A small sound classifier, trained from scratch: log mel input.
Rows from block 5, named by matrix and row number. Rows with one number belong to one channel. Each number is 200 + 40 x the weight over its row's rms, rounded and kept within 0 to 999. All counts start at 0.
# convs0: first 3x3 conv (model.blocks.5.convs.0.weight, 144x144x3x3), inputs 90-107, a 3x3 kernel for each
# convs1: second 3x3 conv (model.blocks.5.convs.1.weight, 144x144x3x3, transposed), outputs 90-107, a 3x3 kernel for each
convs0.0,240,220,191,219,203,209,300,222,135,148,183,260,168,195,174,195,134,196,300,211,177,274,175,124,205,183,154,223,99,149,205,241,233,231,203,231,186,164,231,224,181,203,157,237,175,141,178,252,211,232,138,216,168,211,108,225,148,207,174,196,167,240,175,98,207,246,291,241,147,241,220,162,224,157,183,233,241,202,211,154,220,268,234,250,176,212,177,128,187,288,151,234,174,179,250,166,251,111,222,212,217,141,157,231,267,148,209,235,198,186,187,231,144,271,166,206,176,228,215,189,276,227,122,180,288,166,185,106,242,268,160,191,156,240,151,204,200,161,203,187,215,118,160,117,224,179,239,174,213,224,339,196,157,244,155,211,247,142,147,196,259,161
convs1.0,182,154,242,220,160,145,270,215,164,259,201,213,129,170,225,209,244,226,182,280,144,183,130,204,261,177,169,213,184,175,181,230,209,216,187,201,227,189,223,218,178,267,134,169,175,163,185,224,212,145,205,177,191,214,220,239,190,186,200,162,140,197,206,221,170,235,171,191,209,138,161,221,180,191,214,243,211,229,162,210,196,181,210,179,257,217,213,166,214,255,226,169,134,171,182,227,175,171,241,123,251,203,253,218,224,225,258,189,204,212,251,213,185,220,153,142,183,251,292,153,180,170,204,202,199,189,207,151,183,103,195,214,316,229,151,220,190,144,122,216,179,246,191,160,166,217,186,215,183,199,201,130,215,188,206,185,180,216,139,227,223,172
convs0.1,173,188,157,145,209,189,119,245,195,173,187,194,204,200,195,233,266,245,203,159,185,150,245,267,178,139,191,153,212,231,215,174,173,182,317,192,215,169,176,188,222,172,138,131,228,199,173,135,158,128,239,209,220,185,225,171,180,166,229,154,127,205,158,187,228,170,202,197,223,169,224,186,182,200,178,295,230,180,205,179,135,226,215,236,213,136,168,254,198,109,142,243,249,191,197,192,294,234,288,156,196,160,265,157,225,163,203,212,183,272,278,189,251,176,242,61,223,119,172,235,245,162,245,243,258,164,205,201,221,134,278,198,187,252,168,182,253,211,202,242,217,128,186,167,132,150,239,300,211,243,152,213,165,152,241,200,188,244,198,187,179,218
convs1.1,148,251,131,217,242,208,193,257,196,229,213,135,126,204,191,177,183,243,142,235,308,221,191,250,246,269,254,173,199,188,267,163,179,214,153,211,214,194,101,244,165,206,191,224,226,216,164,266,188,224,221,167,227,169,135,219,149,243,221,150,168,136,183,178,248,215,213,172,167,204,225,168,203,215,171,175,199,188,239,233,223,228,233,291,251,158,148,129,228,193,202,184,213,231,296,234,71,160,236,165,173,231,270,131,205,172,165,234,194,247,243,215,162,293,226,281,263,191,181,200,291,211,370,195,178,170,230,283,136,205,184,223,182,184,184,208,158,223,186,216,199,209,189,219,320,166,176,109,118,108,287,277,236,160,139,216,186,147,216,162,177,210
convs0.2,186,229,169,256,235,176,201,174,83,234,87,169,141,99,237,200,196,255,163,157,196,194,260,129,155,225,225,248,243,199,187,261,204,189,116,197,157,172,283,240,180,178,197,245,203,173,210,157,203,241,180,167,213,184,208,175,203,159,148,283,136,191,183,190,164,211,91,133,185,157,141,162,168,223,235,202,201,214,165,206,215,250,261,152,159,154,195,279,230,178,147,179,273,219,234,231,156,192,250,181,153,174,209,248,204,201,104,208,213,138,268,227,218,141,213,171,160,212,209,222,145,245,202,197,220,209,179,204,166,116,274,276,235,224,136,267,190,206,150,132,202,236,230,148,158,225,272,185,193,208,99,94,335,151,181,183,194,229,287,238,185,243
convs1.2,228,149,223,171,203,239,133,213,157,182,222,202,134,220,241,204,176,158,244,207,243,209,154,231,198,170,254,235,214,206,234,186,133,202,233,257,192,243,158,258,198,163,148,201,176,229,147,253,183,165,190,222,233,181,126,289,176,225,273,200,167,235,280,179,151,209,264,204,160,144,214,195,195,144,213,181,194,181,180,257,157,257,141,171,171,333,219,195,169,224,184,292,230,215,244,257,262,251,257,250,207,159,294,199,208,191,234,201,262,175,225,173,196,150,147,214,238,160,144,270,218,245,190,203,214,165,221,135,234,175,158,209,228,242,218,152,131,267,205,261,251,182,182,209,155,223,144,251,188,206,174,264,192,218,190,146,176,217,244,168,163,175
convs0.3,214,189,207,155,173,202,268,177,158,158,156,144,222,166,243,142,160,220,199,170,246,166,214,200,210,252,132,247,258,213,208,241,170,243,157,169,235,188,151,208,190,266,254,232,255,211,174,216,254,202,197,186,210,182,212,231,165,266,178,214,181,196,158,168,174,121,174,244,256,167,263,185,255,180,195,79,251,203,302,226,110,218,156,217,153,267,131,191,190,164,207,180,201,215,234,220,182,160,192,233,162,139,188,240,159,189,162,233,191,198,167,184,256,162,133,170,242,133,180,190,217,196,274,178,204,197,227,204,229,248,242,219,152,259,138,188,106,225,203,191,201,196,162,251,197,314,249,245,139,167,225,140,236,178,123,237,225,172,118,138,341,186
convs1.3,229,121,172,231,140,266,236,240,124,234,250,239,184,152,213,244,196,237,210,207,249,74,292,198,207,221,136,191,182,183,126,165,178,227,257,94,256,220,168,168,151,282,234,251,187,247,225,224,219,205,223,175,206,180,207,193,170,172,109,238,205,243,191,160,232,196,186,222,235,166,176,200,182,166,156,223,214,199,171,199,248,247,173,238,211,168,204,182,233,275,204,192,197,152,149,157,234,161,213,250,198,218,246,225,243,169,291,167,214,189,168,174,227,200,200,217,169,179,200,132,207,228,195,217,160,280,144,265,258,244,262,137,249,246,194,235,214,228,234,238,213,142,228,126,226,201,183,228,198,227,179,161,185,195,232,142,220,182,212,224,227,210
convs0.4,194,223,168,264,240,189,180,201,159,247,215,215,178,276,208,212,269,135,257,197,237,243,139,210,212,205,217,173,154,186,159,215,245,175,185,262,176,171,165,174,236,253,212,163,189,179,210,193,201,146,243,253,185,165,122,191,211,166,167,171,205,205,167,183,199,208,207,143,205,203,233,114,131,172,192,153,269,192,235,166,246,227,200,197,140,218,162,247,228,180,257,168,164,313,212,250,200,154,243,233,200,190,223,190,133,164,207,250,253,179,185,175,220,214,150,277,103,226,242,303,181,303,209,179,213,172,180,220,193,202,215,227,194,196,126,187,235,149,161,225,238,185,237,177,189,192,223,167,142,148,207,181,157,188,172,225,207,235,159,212,150,165
convs1.4,186,143,227,265,196,250,191,184,180,173,181,220,255,243,126,142,180,261,229,223,224,186,239,243,187,205,184,163,183,155,158,142,152,140,194,174,196,206,226,211,218,113,159,182,220,183,179,145,202,141,142,170,242,229,181,255,166,193,129,149,211,227,195,230,206,170,156,202,240,276,179,252,296,211,208,247,202,159,176,245,183,180,202,217,142,292,226,238,231,132,199,257,147,179,230,254,144,221,198,316,205,235,179,238,144,243,222,177,135,159,215,197,149,157,199,273,270,276,191,230,179,182,164,203,237,184,157,207,200,161,153,262,193,135,232,254,238,187,178,116,227,237,177,250,142,166,275,218,114,226,77,209,170,254,159,144,181,242,195,237,258,156
convs0.5,207,228,182,238,250,205,283,130,130,118,255,247,173,273,241,189,229,227,157,181,235,272,117,124,264,292,148,236,207,174,191,164,262,170,128,262,209,188,219,121,269,217,140,191,238,172,142,165,200,233,217,287,137,143,179,189,135,233,160,148,226,249,126,199,207,140,193,111,148,283,126,166,153,248,186,240,145,199,245,182,207,229,269,171,231,140,120,224,287,194,190,180,244,206,195,270,179,222,255,129,169,207,247,182,160,147,228,260,239,281,158,194,187,203,214,174,120,230,245,165,220,267,171,151,180,218,229,202,174,178,189,237,168,234,174,214,125,183,154,253,165,101,232,156,247,186,176,111,196,229,201,180,192,210,150,224,214,266,134,188,291,191
convs1.5,196,124,174,244,224,189,173,153,180,150,190,181,182,200,220,218,180,206,183,247,236,232,127,218,265,250,169,104,205,177,183,158,192,274,288,167,110,161,315,142,207,230,191,245,36,238,146,208,158,205,183,164,192,228,230,232,261,155,167,229,202,211,167,248,179,178,192,211,173,189,198,163,222,215,231,165,129,171,216,173,246,202,232,243,197,308,192,218,157,244,175,198,186,166,299,159,228,216,210,143,176,170,220,257,197,187,225,219,210,162,175,187,185,196,193,157,258,213,180,243,198,208,185,177,235,161,168,165,171,219,259,165,201,181,202,171,253,262,265,184,234,172,171,223,176,125,162,259,167,208,152,213,169,181,243,153,172,166,200,186,182,237
convs0.6,152,231,175,193,163,203,184,152,209,195,229,215,191,173,264,222,190,208,260,258,230,186,271,182,174,181,192,146,235,215,184,202,221,154,285,170,251,96,238,172,204,215,141,206,192,241,169,228,174,172,201,211,184,183,215,208,194,201,148,264,210,215,223,142,198,188,180,167,140,185,183,186,182,200,321,249,230,201,290,193,105,126,251,191,247,186,173,150,247,186,179,209,215,253,225,252,178,166,104,224,191,261,233,219,207,227,229,182,200,156,162,167,263,199,123,206,295,123,192,167,168,208,228,264,215,182,195,203,184,259,143,167,232,167,135,184,152,217,233,230,129,199,238,179,232,183,185,164,253,163,178,165,237,168,180,201,140,189,145,172,220,159
convs1.6,194,136,219,223,203,242,217,150,228,176,188,182,221,192,163,168,221,214,254,248,254,225,184,143,221,167,209,210,210,225,203,127,171,178,172,178,256,221,198,150,190,169,246,124,299,209,248,126,175,205,256,188,212,184,173,183,200,234,135,199,113,229,209,174,218,241,182,235,199,180,175,208,182,249,215,207,135,182,200,253,184,187,139,199,168,260,161,180,180,267,136,205,241,136,275,234,198,246,144,215,229,214,191,172,180,221,208,203,213,184,160,208,218,181,206,206,198,194,214,153,231,173,197,223,217,100,232,229,138,153,214,232,117,159,233,160,248,162,204,186,209,205,221,149,239,155,167,234,113,122,181,215,223,190,224,229,205,256,213,230,175,204
convs0.7,213,166,226,193,134,187,168,190,211,192,153,208,215,188,197,187,209,205,163,237,172,213,246,212,155,220,238,195,163,196,212,156,263,196,266,190,201,181,191,276,202,360,155,194,149,220,246,252,163,223,245,172,241,233,205,174,181,228,181,161,197,237,174,216,221,144,155,171,208,194,133,172,197,249,128,138,258,323,221,199,155,258,141,217,163,182,250,175,183,192,266,169,250,191,148,271,225,145,228,296,158,190,194,250,178,211,168,248,193,180,262,199,167,185,140,172,212,218,220,149,162,249,239,132,278,192,212,189,156,178,193,152,204,168,193,207,224,204,176,212,145,183,143,197,224,327,263,168,110,219,142,248,101,194,201,214,175,182,188,212,210,209
convs1.7,214,175,215,199,286,140,223,178,260,188,257,185,243,150,197,215,176,186,220,225,118,171,197,200,249,239,158,220,176,206,181,159,266,165,206,257,170,194,259,219,140,121,151,158,180,220,217,236,178,228,226,146,210,242,176,167,213,173,255,222,200,229,190,179,194,220,141,155,220,189,167,142,161,177,116,253,221,164,129,159,239,108,218,184,191,245,223,168,172,143,264,234,189,199,200,162,136,211,170,214,116,203,164,203,264,215,193,249,157,255,268,237,205,193,113,199,116,259,123,173,145,224,132,210,216,246,230,166,205,158,140,122,195,166,269,220,192,148,161,118,223,251,207,169,185,124,179,182,284,200,213,118,249,204,252,202,184,188,158,253,252,239
convs0.8,230,245,170,220,197,178,196,150,253,225,234,195,248,166,180,173,211,183,172,272,109,213,200,124,113,235,224,190,211,189,142,230,208,204,132,144,230,233,150,146,181,285,257,161,253,256,211,219,246,163,255,140,282,122,236,220,164,199,108,187,245,207,213,204,204,268,146,152,246,208,199,188,205,219,178,103,217,239,234,230,146,193,229,212,205,111,232,173,241,222,215,171,214,191,214,161,264,169,259,202,167,170,150,266,236,206,163,137,210,176,218,139,247,219,220,146,101,199,188,208,146,235,182,141,272,247,204,145,206,149,143,169,260,140,299,244,198,201,225,239,179,234,176,221,243,233,153,267,193,122,93,174,289,160,230,226,221,188,176,232,201,202
convs1.8,262,199,187,193,190,187,166,168,205,179,196,216,211,193,217,160,244,281,235,190,241,159,133,232,182,269,165,193,238,164,261,170,214,221,206,196,145,206,220,141,314,130,178,130,244,224,163,129,169,190,180,170,191,192,284,217,289,127,260,189,154,241,216,211,152,237,210,225,203,209,142,184,246,203,136,246,261,138,179,170,235,207,244,219,216,166,211,181,179,173,269,156,202,235,207,178,213,142,154,280,261,116,196,171,157,258,241,253,222,239,235,236,240,215,234,168,174,156,219,247,189,216,221,271,152,208,217,180,311,162,160,193,212,200,216,194,188,233,151,189,180,205,262,120,194,181,194,170,132,157,266,193,206,168,309,203,128,215,266,187,126,254
convs0.9,227,182,114,266,261,165,217,173,251,194,262,197,155,244,130,161,126,302,259,125,245,116,139,241,184,249,262,244,155,210,198,208,254,226,233,320,177,221,211,238,179,227,229,213,219,267,179,211,168,227,226,205,173,247,148,248,240,182,282,208,199,230,181,233,170,155,207,264,212,172,194,214,181,160,171,301,182,216,171,255,217,223,207,229,247,116,176,161,162,264,155,190,238,175,219,189,210,158,196,217,204,157,176,193,247,225,264,205,226,206,258,168,210,200,234,219,186,183,217,221,174,128,239,224,228,132,197,228,150,219,134,260,227,228,164,202,164,156,156,265,236,116,210,209,266,181,163,161,189,179,168,211,210,216,187,201,222,174,179,215,230,193
convs1.9,181,192,194,202,198,204,206,158,153,263,202,165,125,262,207,175,176,202,233,105,240,174,275,212,244,200,203,99,225,165,228,157,138,138,196,203,212,193,278,249,206,189,238,210,193,217,143,173,121,177,199,201,162,185,267,185,187,229,211,178,162,213,233,149,162,230,251,221,197,207,256,213,138,163,156,177,174,236,211,283,161,195,185,182,282,93,201,187,250,194,226,229,257,222,205,126,182,243,213,226,161,169,197,257,174,182,220,144,215,202,208,202,237,219,131,197,207,208,211,181,246,219,189,187,166,171,173,227,171,243,170,170,178,193,192,111,179,257,188,200,180,223,142,210,258,244,250,211,192,194,184,183,189,191,165,244,166,159,218,263,183,231