Rows from block 6, named by matrix and row number. Each number is 128 + 32 x the weight over its row's rms, rounded and kept within 0 to 255. All counts start at 0. Numbers have three digits each. After the name is the row's rms in percent of the matrix's.
# fc1: squeeze-excite reduce (model.blocks.6.se.fc1.weight, 26x208), inputs 70-139
fc1.0 160:161127139152081130067151152152127197124145105120130125162175093120161112156096197057127141142121090119092068128083114100127152122103130142164129137158145159122124086124127175147108208090132140124123154076096154
fc1.1 065:157109141115146085107096138085132150106075115088170118156120152173134114108120114109119142111138138154149158170125094112160132166101167157127113135135155173139140038193168108142156163117162131129154089141130166
fc1.2 088:208148067111126178174130113154128128150134121166120102104100160146099133141138120130108185152146195106154128159161150128164122138134128134092086126154135084043119112085153200080167057101155123200109127067133146
fc1.3 105:144108134104171109138123152117148129070156151067135131082107109180146111189107153142099153141188158207132125129104198114120091085164137149106162138103087184088113173154112106112122152091200102115123088112162091
fc1.4 084:158085088201130134136138097134139093155116130115124148078133102122214131125170064144160089110155095146154088074102131171122117112157146131153104168097063145089078122174166147114122147072065138125144135238171099
fc1.5 027:099096098123087131176082162091148071101109123160141179094107156138140188135092151078090087139179081102092132161159124100162156139085124088171137148159165043110154127126118179074166088125089131090076184177143123
fc1.6 029:108084125145072159111164148107123187142102113121147079174109170113126159128092186150107126119096176134139154135159152146183125162120125104158123084116115145150175141119122162106124163158179135145137123168152074
fc1.7 133:131147092136123128138142085110081181108122114146082154134141129108132100127153169133123053082130084132111103188150153108127167070087162128150148097135121139171095097181108080139117119102162174088139112122090135
fc1.8 107:128064166154083120181112102072181162078147140145078167134167132153185137133117112136159105132103149179121153137119168109138123105150137062172126114167098119175142097140138132152122094126125199139208116189136150
fc1.9 113:062069099164107144151124110101146144136113144144125169085182137128151086154115126108082092173173099114102117141134165059102122151092077192066141062195173168129085079166125062135147128162072122089070168119112169
fc1.10 080:090060124167104139145109083112129164161140127105170144149114118159127134175110124115141140132115141144060145154131113156128145099114117121093134129132120113069132125177145115157121181116162099135104102211152102
fc1.11 097:203139113201155126136087042109060110105091136142092075116195149090136179117151081144135159109128120131104143152177190117161063126129108195091126127137084133124092185133138092146110086150109132142172056121147149
fc1.12 101:148152133083145149060148129194111159103108115105115165096084206133146100153193099100168117166189098098106181119134101123084101068151122185129153143118091122077116149143145097110103148092088118143104145111137128
fc1.13 157:160166119129130120110118141132080171122164134138135116195192067149127128127146148078184120115102109141140056129145133117122140128121140160148137159071132110111141120135148132146108177091143132163144119101138110
fc1.14 094:122102079105150143181179066097124181148169137098156168169119091096118149127098210138099134110144136081129137114099127134151137084139120144150089144119126103075164142122136154087158153155108125130081109060162149
fc1.15 072:195164091172115095135143102078152173145145074088138052106128148130143123141092137120128084129185156143119108120136183131135122162074138111132098114082163131099164142180094151149073097119177100120088176157166104
fc1.16 128:116128096206118148069097147095109123114101172143158138133194159082149137093113082184112147104113079100165090149221105093129162122141147102152156156163151099154114155091082141162117138118119161072110094158110129
fc1.17 090:109157091133139093091131157113120143164121045087128134123186106066157112131065168085108108106129120137111159114183121109115081117110120156133141131078134158170149089121154091070154115119147122132093061121108131
fc1.18 090:116127117113148182132133083154194106150093118137119159138116149090114173113086136198119132175177100165099087155145146110122133115165126150144176140147183139130131138101162172124105109132112093171109132105152097
fc1.19 032:120166118169137075120169128142157154064146137079114099147133119106193155138084102149048125159143146133140108092168153139117099137065139160153117124116140122135129136052163132155139135128121122147159122146106139
fc1.20 091:116135108101120136139182179164201129119091180150086189168142165172078158140136148119141133178074125154154107139112152087136154141068121099124137153130107136113128149092071137067133148150140129096139120090081071
fc1.21 100:111124121085077082130144112132094119174126074149140150124135147192117154170130144162126134146133147140120162113118163166112136104151114140094116134152159102142161164128129142105151165112103158137175120235062138
fc1.22 144:156133131108090134095136160162143161150164119139128160144120066165156120164156131087147118115138138100104068134027162132162185078086141156165132131103147131112117083150200141146141186089136148127109091091130139
fc1.23 102:101062124118115180122099090126100123174166106106120134137153070160123131146177171109143140087172099161184039147114179125149165060100142167133136115151114130088125121079108134139118161158104075134092103123103131
fc1.24 059:149068125088163136118108100119171138082172160123093132110076074092123155091127158151124157083107060165078148120086118170162121100080105119114138080093145096137171119102128130157114069207076082152097139145164183
fc1.25 096:117121131143127124140156091096133140086055154166118094118161095114165178135104097189125126070147172122135073129171140124192158134136053103163106105191124155121148133147116145116103156105129134063076176175114125