Weights of a small sound classifier: activation gelu, batches of 128.
Rows from block 4 of a small sound classifier, named by matrix and row number. Rows with one number belong to one channel. Each number is 500 + 40 x the weight over its row's rms, rounded and kept within 0 to 999. All counts start at 0. Numbers have three digits each.
Before each channel's rows are labels from the 100 clips, of 14976, where the channel reaches its highest value: "peak in band" is the frequency band that holds the peak. Only what is clearly more common there than usual is listed. The data: acted Russian speech (Dusha).
# convs0: first 3x3 conv (model.blocks.4.convs.0.weight, 144x144x3x3, each kernel summed), inputs 36-71
# convs1: second 3x3 conv (model.blocks.4.convs.1.weight, 144x144x3x3, transposed, each kernel summed), outputs 36-71

peak in band: 0 to 250 Hz
convs0.43:542501475445456530552502507576472510487474446562570434503487475504497447557515463527506494459394491520518490
convs1.43:468495515533590517595482577493541491511516525499493424456533422519514494495563443472554508456434556434512460

peak in band: 250 to 500 Hz
convs0.47:565559543480541448459499497453518561531426549473546484475482520502532423510477517474487463542528553503493441
convs1.47:490512543462464508450487492420460537484517494453527478491418464526457513573559421516507552483485495629523535

peak in band: 500 to 1000 Hz
convs0.18:519474535464514497431552554462469500478453490560558491501493458407580510425470518496519494543482419500479515
convs1.18:555483534477447484535559568479505453570457527427516559587486502489484438526454492475407456525470513461500566

peak in band: 250 to 500 Hz
convs0.74:471496413520431419500472544475536556518472555533446464482600512409514531478527495509478488464521481486457534
convs1.74:413481458601538477528548522502530480464485577469506371442523467512591450497521468492512558445554532511502499

peak in band: 250 to 500 Hz
convs0.110:474504485463468516516439520471507456493465484466477490643503492497521462485541498522436433481490503434434522
convs1.110:508473489432514516480494544480449437513515595468475556582515494497498416515531497515538532510509536511512514

peak in band: 250 to 500 Hz; 500 to 1000 Hz
convs0.22:492522519474552468464490526506424539511482608480493402518503493512548513485498521489500492545511475500481499
convs1.22:488493478413444521495479510422556508436494470465454519524525580518528476511567507532515451472431533531508497

peak in band: 0 to 250 Hz
convs0.44:599474491425538471471449474558472547453558503515542389486473503523529452537508502474529463418492539586522505
convs1.44:532535564437519514483508490519479385533514479492498525504507473499437527518508567570494500469556435529534514

peak in band: 250 to 500 Hz
convs0.24:503466448472525502531476513545521545456510462450437391464525512491513538515477464567463518486548501456487475
convs1.24:514540536436549523536482507511509475430533491492433510526581484542529484474394474521500467523463513494506477

peak in band: 250 to 500 Hz
convs0.30:530426476556506491438495492433471519553440455445444483507521480517537430538480539499493483512527507492546484
convs1.30:452495542524442420432502520518507462487533469391471524536514515473499462496508442403503521474439557512505526

peak in band: 0 to 250 Hz
convs0.0:507499508503517528525531495455423572479521518472486465536544546425541545532478441487494513489506542484445526
convs1.0:466541512563532567491579521482509470506463558604524438573518553518461551539518524466522511553455505536532473

peak in band: 500 to 1000 Hz
convs0.101:472501512447411478517494472544526547482505492507513400489420453546493476585505520458471476516508524543539488
convs1.101:465513464496459499480558547537437458509447459501506512512455482486432572451480529551472550569507523495516555

peak in band: 500 to 1000 Hz; 250 to 500 Hz
convs0.17:453489415531577573473478527466503547504460528498539468450501523512493542487536547499513526522471479487525444
convs1.17:461502533504510512482485502521496539522516483565598480447536507536464402449488413519467567470443464508487508

peak in band: 250 to 500 Hz
convs0.8:533424462485533509505429531503556561481449511407518430494508484539493539460422494534492483546430463443473471
convs1.8:544493459514493530512522521535467520504506501518565450445522538488549520512494525405466429469500442506452473

peak in band: 0 to 250 Hz
convs0.23:518501454485579487432549437443465510512522464567522425445523501467424513383512455440485523530545549515505529
convs1.23:522515522459487484525503474464521455530463523540420445526539546490508480533453552478467481487565549428473474

peak in band: 250 to 500 Hz
convs0.19:514478503452471544472467449571479504531495517516447510451439504522489505484495483463513448565527496552552478
convs1.19:502526509491470494528534477546524527428486515508504482457453465469545532544536517502448534502471479572482477

peak in band: 0 to 250 Hz
convs0.107:480508551509570503481510492456546443584533474462454413495531509497501487517535547471517424530433488472458522
convs1.107:508409540553468451529604535461430487472570426447571488496502478531482588505516487484468494521503514528510500

peak in band: 500 to 1000 Hz
convs0.10:505486540468518485471485461420443492492457460510522372458468556503517433558505517492500493550509495519501456
convs1.10:484516453567464551473451479502432494503528474463475491492490421448441505533469533504498522431580528572496496

peak in band: 250 to 500 Hz
convs0.61:500458495461508565517483475512496506536479550515561517553523500472515459479553512539470484570479492488559462
convs1.61:569504578540444488516489445486510499512508502482520522512543483550554478483516545462492473589504512549505461

peak in band: 250 to 500 Hz
convs0.2:473489480452495465496519484601491476467534480478492388520495489517560572455502534420526555447532500585525528
convs1.2:471482483487476460520476446577508513550471505477392465573491522445502552534544469489497463473424549494501418

peak in band: 250 to 500 Hz
convs0.136:598533500527570536568474423605537489479506553450501448474520480552531514498478475570494518464511548408492527
convs1.136:499497521510519461553540478583542469484455549460544562470574543573503543517547473521517538490466389500556530

peak in band: 500 to 1000 Hz; 250 to 500 Hz
convs0.124:524507515446522574533477477617515448546444518468504464599557554511588539505472467486442491444491496544507486
convs1.124:477526501542477445513448495559556505553550541510501467539510482536571523473507480487445410530577509496523522

peak in band: 0 to 250 Hz
convs0.80:522464443516545479404489542445513512508471504465523446569456510492512495535443530422501487523447526420502478
convs1.80:458525539573525440501531511487518467528551516517458409474492538497435501498469534520517543547462548534546501

peak in band: 250 to 500 Hz
convs0.96:535463480453479479529427489471493489457440462458491428484479535546504468524610496473457486556425481456472533
convs1.96:474499516458452528411461488468559589458515500506554518463400464450488433493557484499559475496489576452507500

peak in band: 0 to 250 Hz; 250 to 500 Hz
convs0.103:505504501470450591457510521457488574489415470533478444478474509486527492485529530535518433551524427467486497
convs1.103:381460535540496482468521570384533515504479446457517442522413468481445551509498536525536431493545516503528512

peak in band: 500 to 1000 Hz
convs0.63:402496588465456431434493504436475500575514537525515474501502451517518531420470486505570440458530564484512484
convs1.63:481611567505507405511466474481473452418534502526482489546550462538580494523465459520452537541566460508506479

peak in band: 0 to 250 Hz
convs0.89:490471479517570452416519541552475519496530429461496468534549483475490463526600466473544566567554491545437469
convs1.89:505580529512457578458514529506493464526534446492515496614520444495490573454590500478457521551470539458447551

peak in band: 250 to 500 Hz
convs0.83:446467536538439438524448478472428594528527446482507439538501491464480520493466450549508447491508415449461503
convs1.83:492507465512472575577497461460499471470496417544564504534526560519496504509477506462545532445561488535473468

peak in band: 500 to 1000 Hz
convs0.66:481471508504519522485535529450519468420525523468520418485508585471496528411443491483530517502549531532508417
convs1.66:552399535526533493512481440519489473515451555475527490542530445511471533489472547502442466458458411473413471

peak in band: 250 to 500 Hz
convs0.58:555453521460464464520482483544525501436528520505539391472594523476558498520494522524514511410534466445442483
convs1.58:484535552511489447486540569530528484525517544523465559456520550508534480536493482536452500426481480583444496

peak in band: 0 to 250 Hz
convs0.67:501480447475538497468479477441611473460473460481492391514512448539540456536462497438525484467492474453504538
convs1.67:531497516560545467475512513501509557480488409557476498450624496497485475497507462480531450445504505514533487

peak in band: 250 to 500 Hz
convs0.4:546467465479523517537533568483528536533477482540440470483425505471515519488504511573529438493510500530490486
convs1.4:583473522461481499537588531540480527531542480498494511594528565555532505459480514496431479567474498501504500

peak in band: 500 to 1000 Hz
convs0.31:450494455531525481468484478448468473483501453495515487489525574497514483617525496542515516543498451498462536
convs1.31:496508535499510546468448434520544520493511550447525549529591488543497570472598490496421502517571523503533569

peak in band: 250 to 500 Hz
convs0.20:519479505509533539481539574482550519401469551520462460478436465470505485532524488512436520410553521522543512
convs1.20:554522471436506549432571556553512450494525541534479474545475499553525450499583493508573523588475475567511440

peak in band: 250 to 500 Hz
convs0.127:454480504484493488484555456476482482536556556484457374512458524523486497502514495435498486607447485446526453
convs1.127:408467525483522454533517466470552512531513535516425531435484534532528510491568518519570506498463517469473407

peak in band: 250 to 500 Hz
convs0.28:590463526507468480457503503452500594513463499547475464506512468544591487531490470460486460401495532514483487
convs1.28:527470477524561505506479476535495497471511424491455448430540504464505515484485506505557489437500523512568516

peak in band: 500 to 1000 Hz
convs0.84:502484526480551482505439478530546476521504500435496427523537501496496515470506449492501520566475612491516515
convs1.84:478523485520478475497473497487471491470499466511541500515615493436458536460492517453508519567445511521481488

peak in band: 250 to 500 Hz
convs0.40:517528499490511428437559528438516536511506481521450419465546533485486509507523532559478533483507443459437564
convs1.40:504458487507553490486496548491459522496486507481531535444548453450520461482486485537572515440579486455460523

peak in band: 0 to 250 Hz
convs0.116:550482469458489473564507568486507516436489570547455447470487528458578488483513478499491494471560466449451449
convs1.116:556489497435523471515436474476444523507496497544562469526555505433568555525475523491525487499379498533530508

peak in band: 1000 to 2000 Hz
convs0.53:549451515571424448521486516479561480550504517525466452471529514462511463497464501524489504514407506517502460
convs1.53:505469507596564469464546517451459573489494527458497442500546548428499484498497538510584486478516475607514459

peak in band: 500 to 1000 Hz
convs0.91:506485494417461517402546482481526437519537490518462449489519527490497463492506532509563542578542490513492538
convs1.91:557497509490487444547504455520574505431481436519513510441398501520547503468534415442489526514496519530469559

peak in band: 250 to 500 Hz
convs0.32:506423493448505415491487483457442468475519492516532504474472539473534476481462493541497483491501500459415484
convs1.32:503495518444531497490452531545541490452463476512518529479450398532509459543554493523546457451482461463515550

peak in band: 250 to 500 Hz
convs0.123:555506505504486459490449504451470538579524485546546487489521481477487466468475544509448485560530465508411487
convs1.123:475459460490430530535487433527476460498523467462482517540566481573535469545513456501544543489539537523513450

peak in band: 0 to 250 Hz
convs0.62:518478521460554422521449436515516493525498467543497469463437443480498505467512521515551396538537483550457540
convs1.62:514504520500585473410506502528498502445502524570484442521501577622541504487502491536454453578437485516536461

peak in band: 250 to 500 Hz
convs0.42:539464568482579471440508500515557537552499520495472375532468515539511462467513515456444473442435541526470532
convs1.42:494469559555572565454440439469460501451486514457492502462495522531515546489482466483467468436482495486602510

peak in band: 0 to 250 Hz; 250 to 500 Hz
convs0.71:502504506489443599453494484529556509483471518437473491465536456519494541551434465524547497434501467510537458
convs1.71:505459550584464422499520482529510532529547541434548482476536535449549494446495378453451439477552452515520414

peak in band: 250 to 500 Hz
convs0.48:515479440457556492504502475588440559523463519515512446499567553523547468485458429415490457491512479401458538
convs1.48:486535474461480501501471523469501515505492474485543427473477523441526459558550498470492425462483452556464512

peak in band: 500 to 1000 Hz; 250 to 500 Hz
convs0.45:585507496434452483503514511530508439486505503459468499453542532513550451412521544511518508518442500550565542
convs1.45:602486524427533461554482516550489474520464550472566500483546559587522490496481537461497556564545490509475529

peak in band: 250 to 500 Hz
convs0.16:479463503458526513562501540488553514587511462524491505499571528485554493515533470540518424469509529457492468
convs1.16:590426503520418510515487481535470468535528601571507458486458545445475458553527513535481520567534461454531425

peak in band: 4000 to 8000 Hz
convs0.125:507455540476540420516407502541438558494475496451506451505476513426470440458471523503482520498379505489433413
convs1.125:435488462522452476454456526516568437522475503516474537507452532474488509506510493446538551467519501379477519

peak in band: 250 to 500 Hz
convs0.7:557484464453480532474497532543472469539462585518482428514449570462498536523416500497537548474565490515474495
convs1.7:505560543492527526508615598519503483527549490588534457477476527414454490430496470525479528523494505524525541

peak in band: 500 to 1000 Hz
convs0.73:548509438405509503484492494479457540513487515454556448485513517498470571454535583547560472494536540491443512
convs1.73:486531456550476534560444506463478493470548465536542516473546487557491467457504484514524469466537477478450550

peak in band: 500 to 1000 Hz
convs0.57:508525454498459461481501463482533563457447414519519450517477481509477450510465504485445465467461529507489479
convs1.57:498460493501447552454449559491419507520471524517469590557585519546456478442516513519552516517460527443478541

peak in band: 250 to 500 Hz
convs0.85:547505460466422501508508546498484440609540432522516447534491518398446509485461553547489523563496478400539495
convs1.85:469484514453454528536517447462511464507530448501556545443500473499485510523447508479550532443473411478484516

peak in band: 250 to 500 Hz
convs0.75:491487525538522488499520422501482516515502503448458379492479638530449465497504464475491478493427470570535528
convs1.75:503562499512486473513513468499474514455488471543607488476503404546545528535455498497495487509458444588478566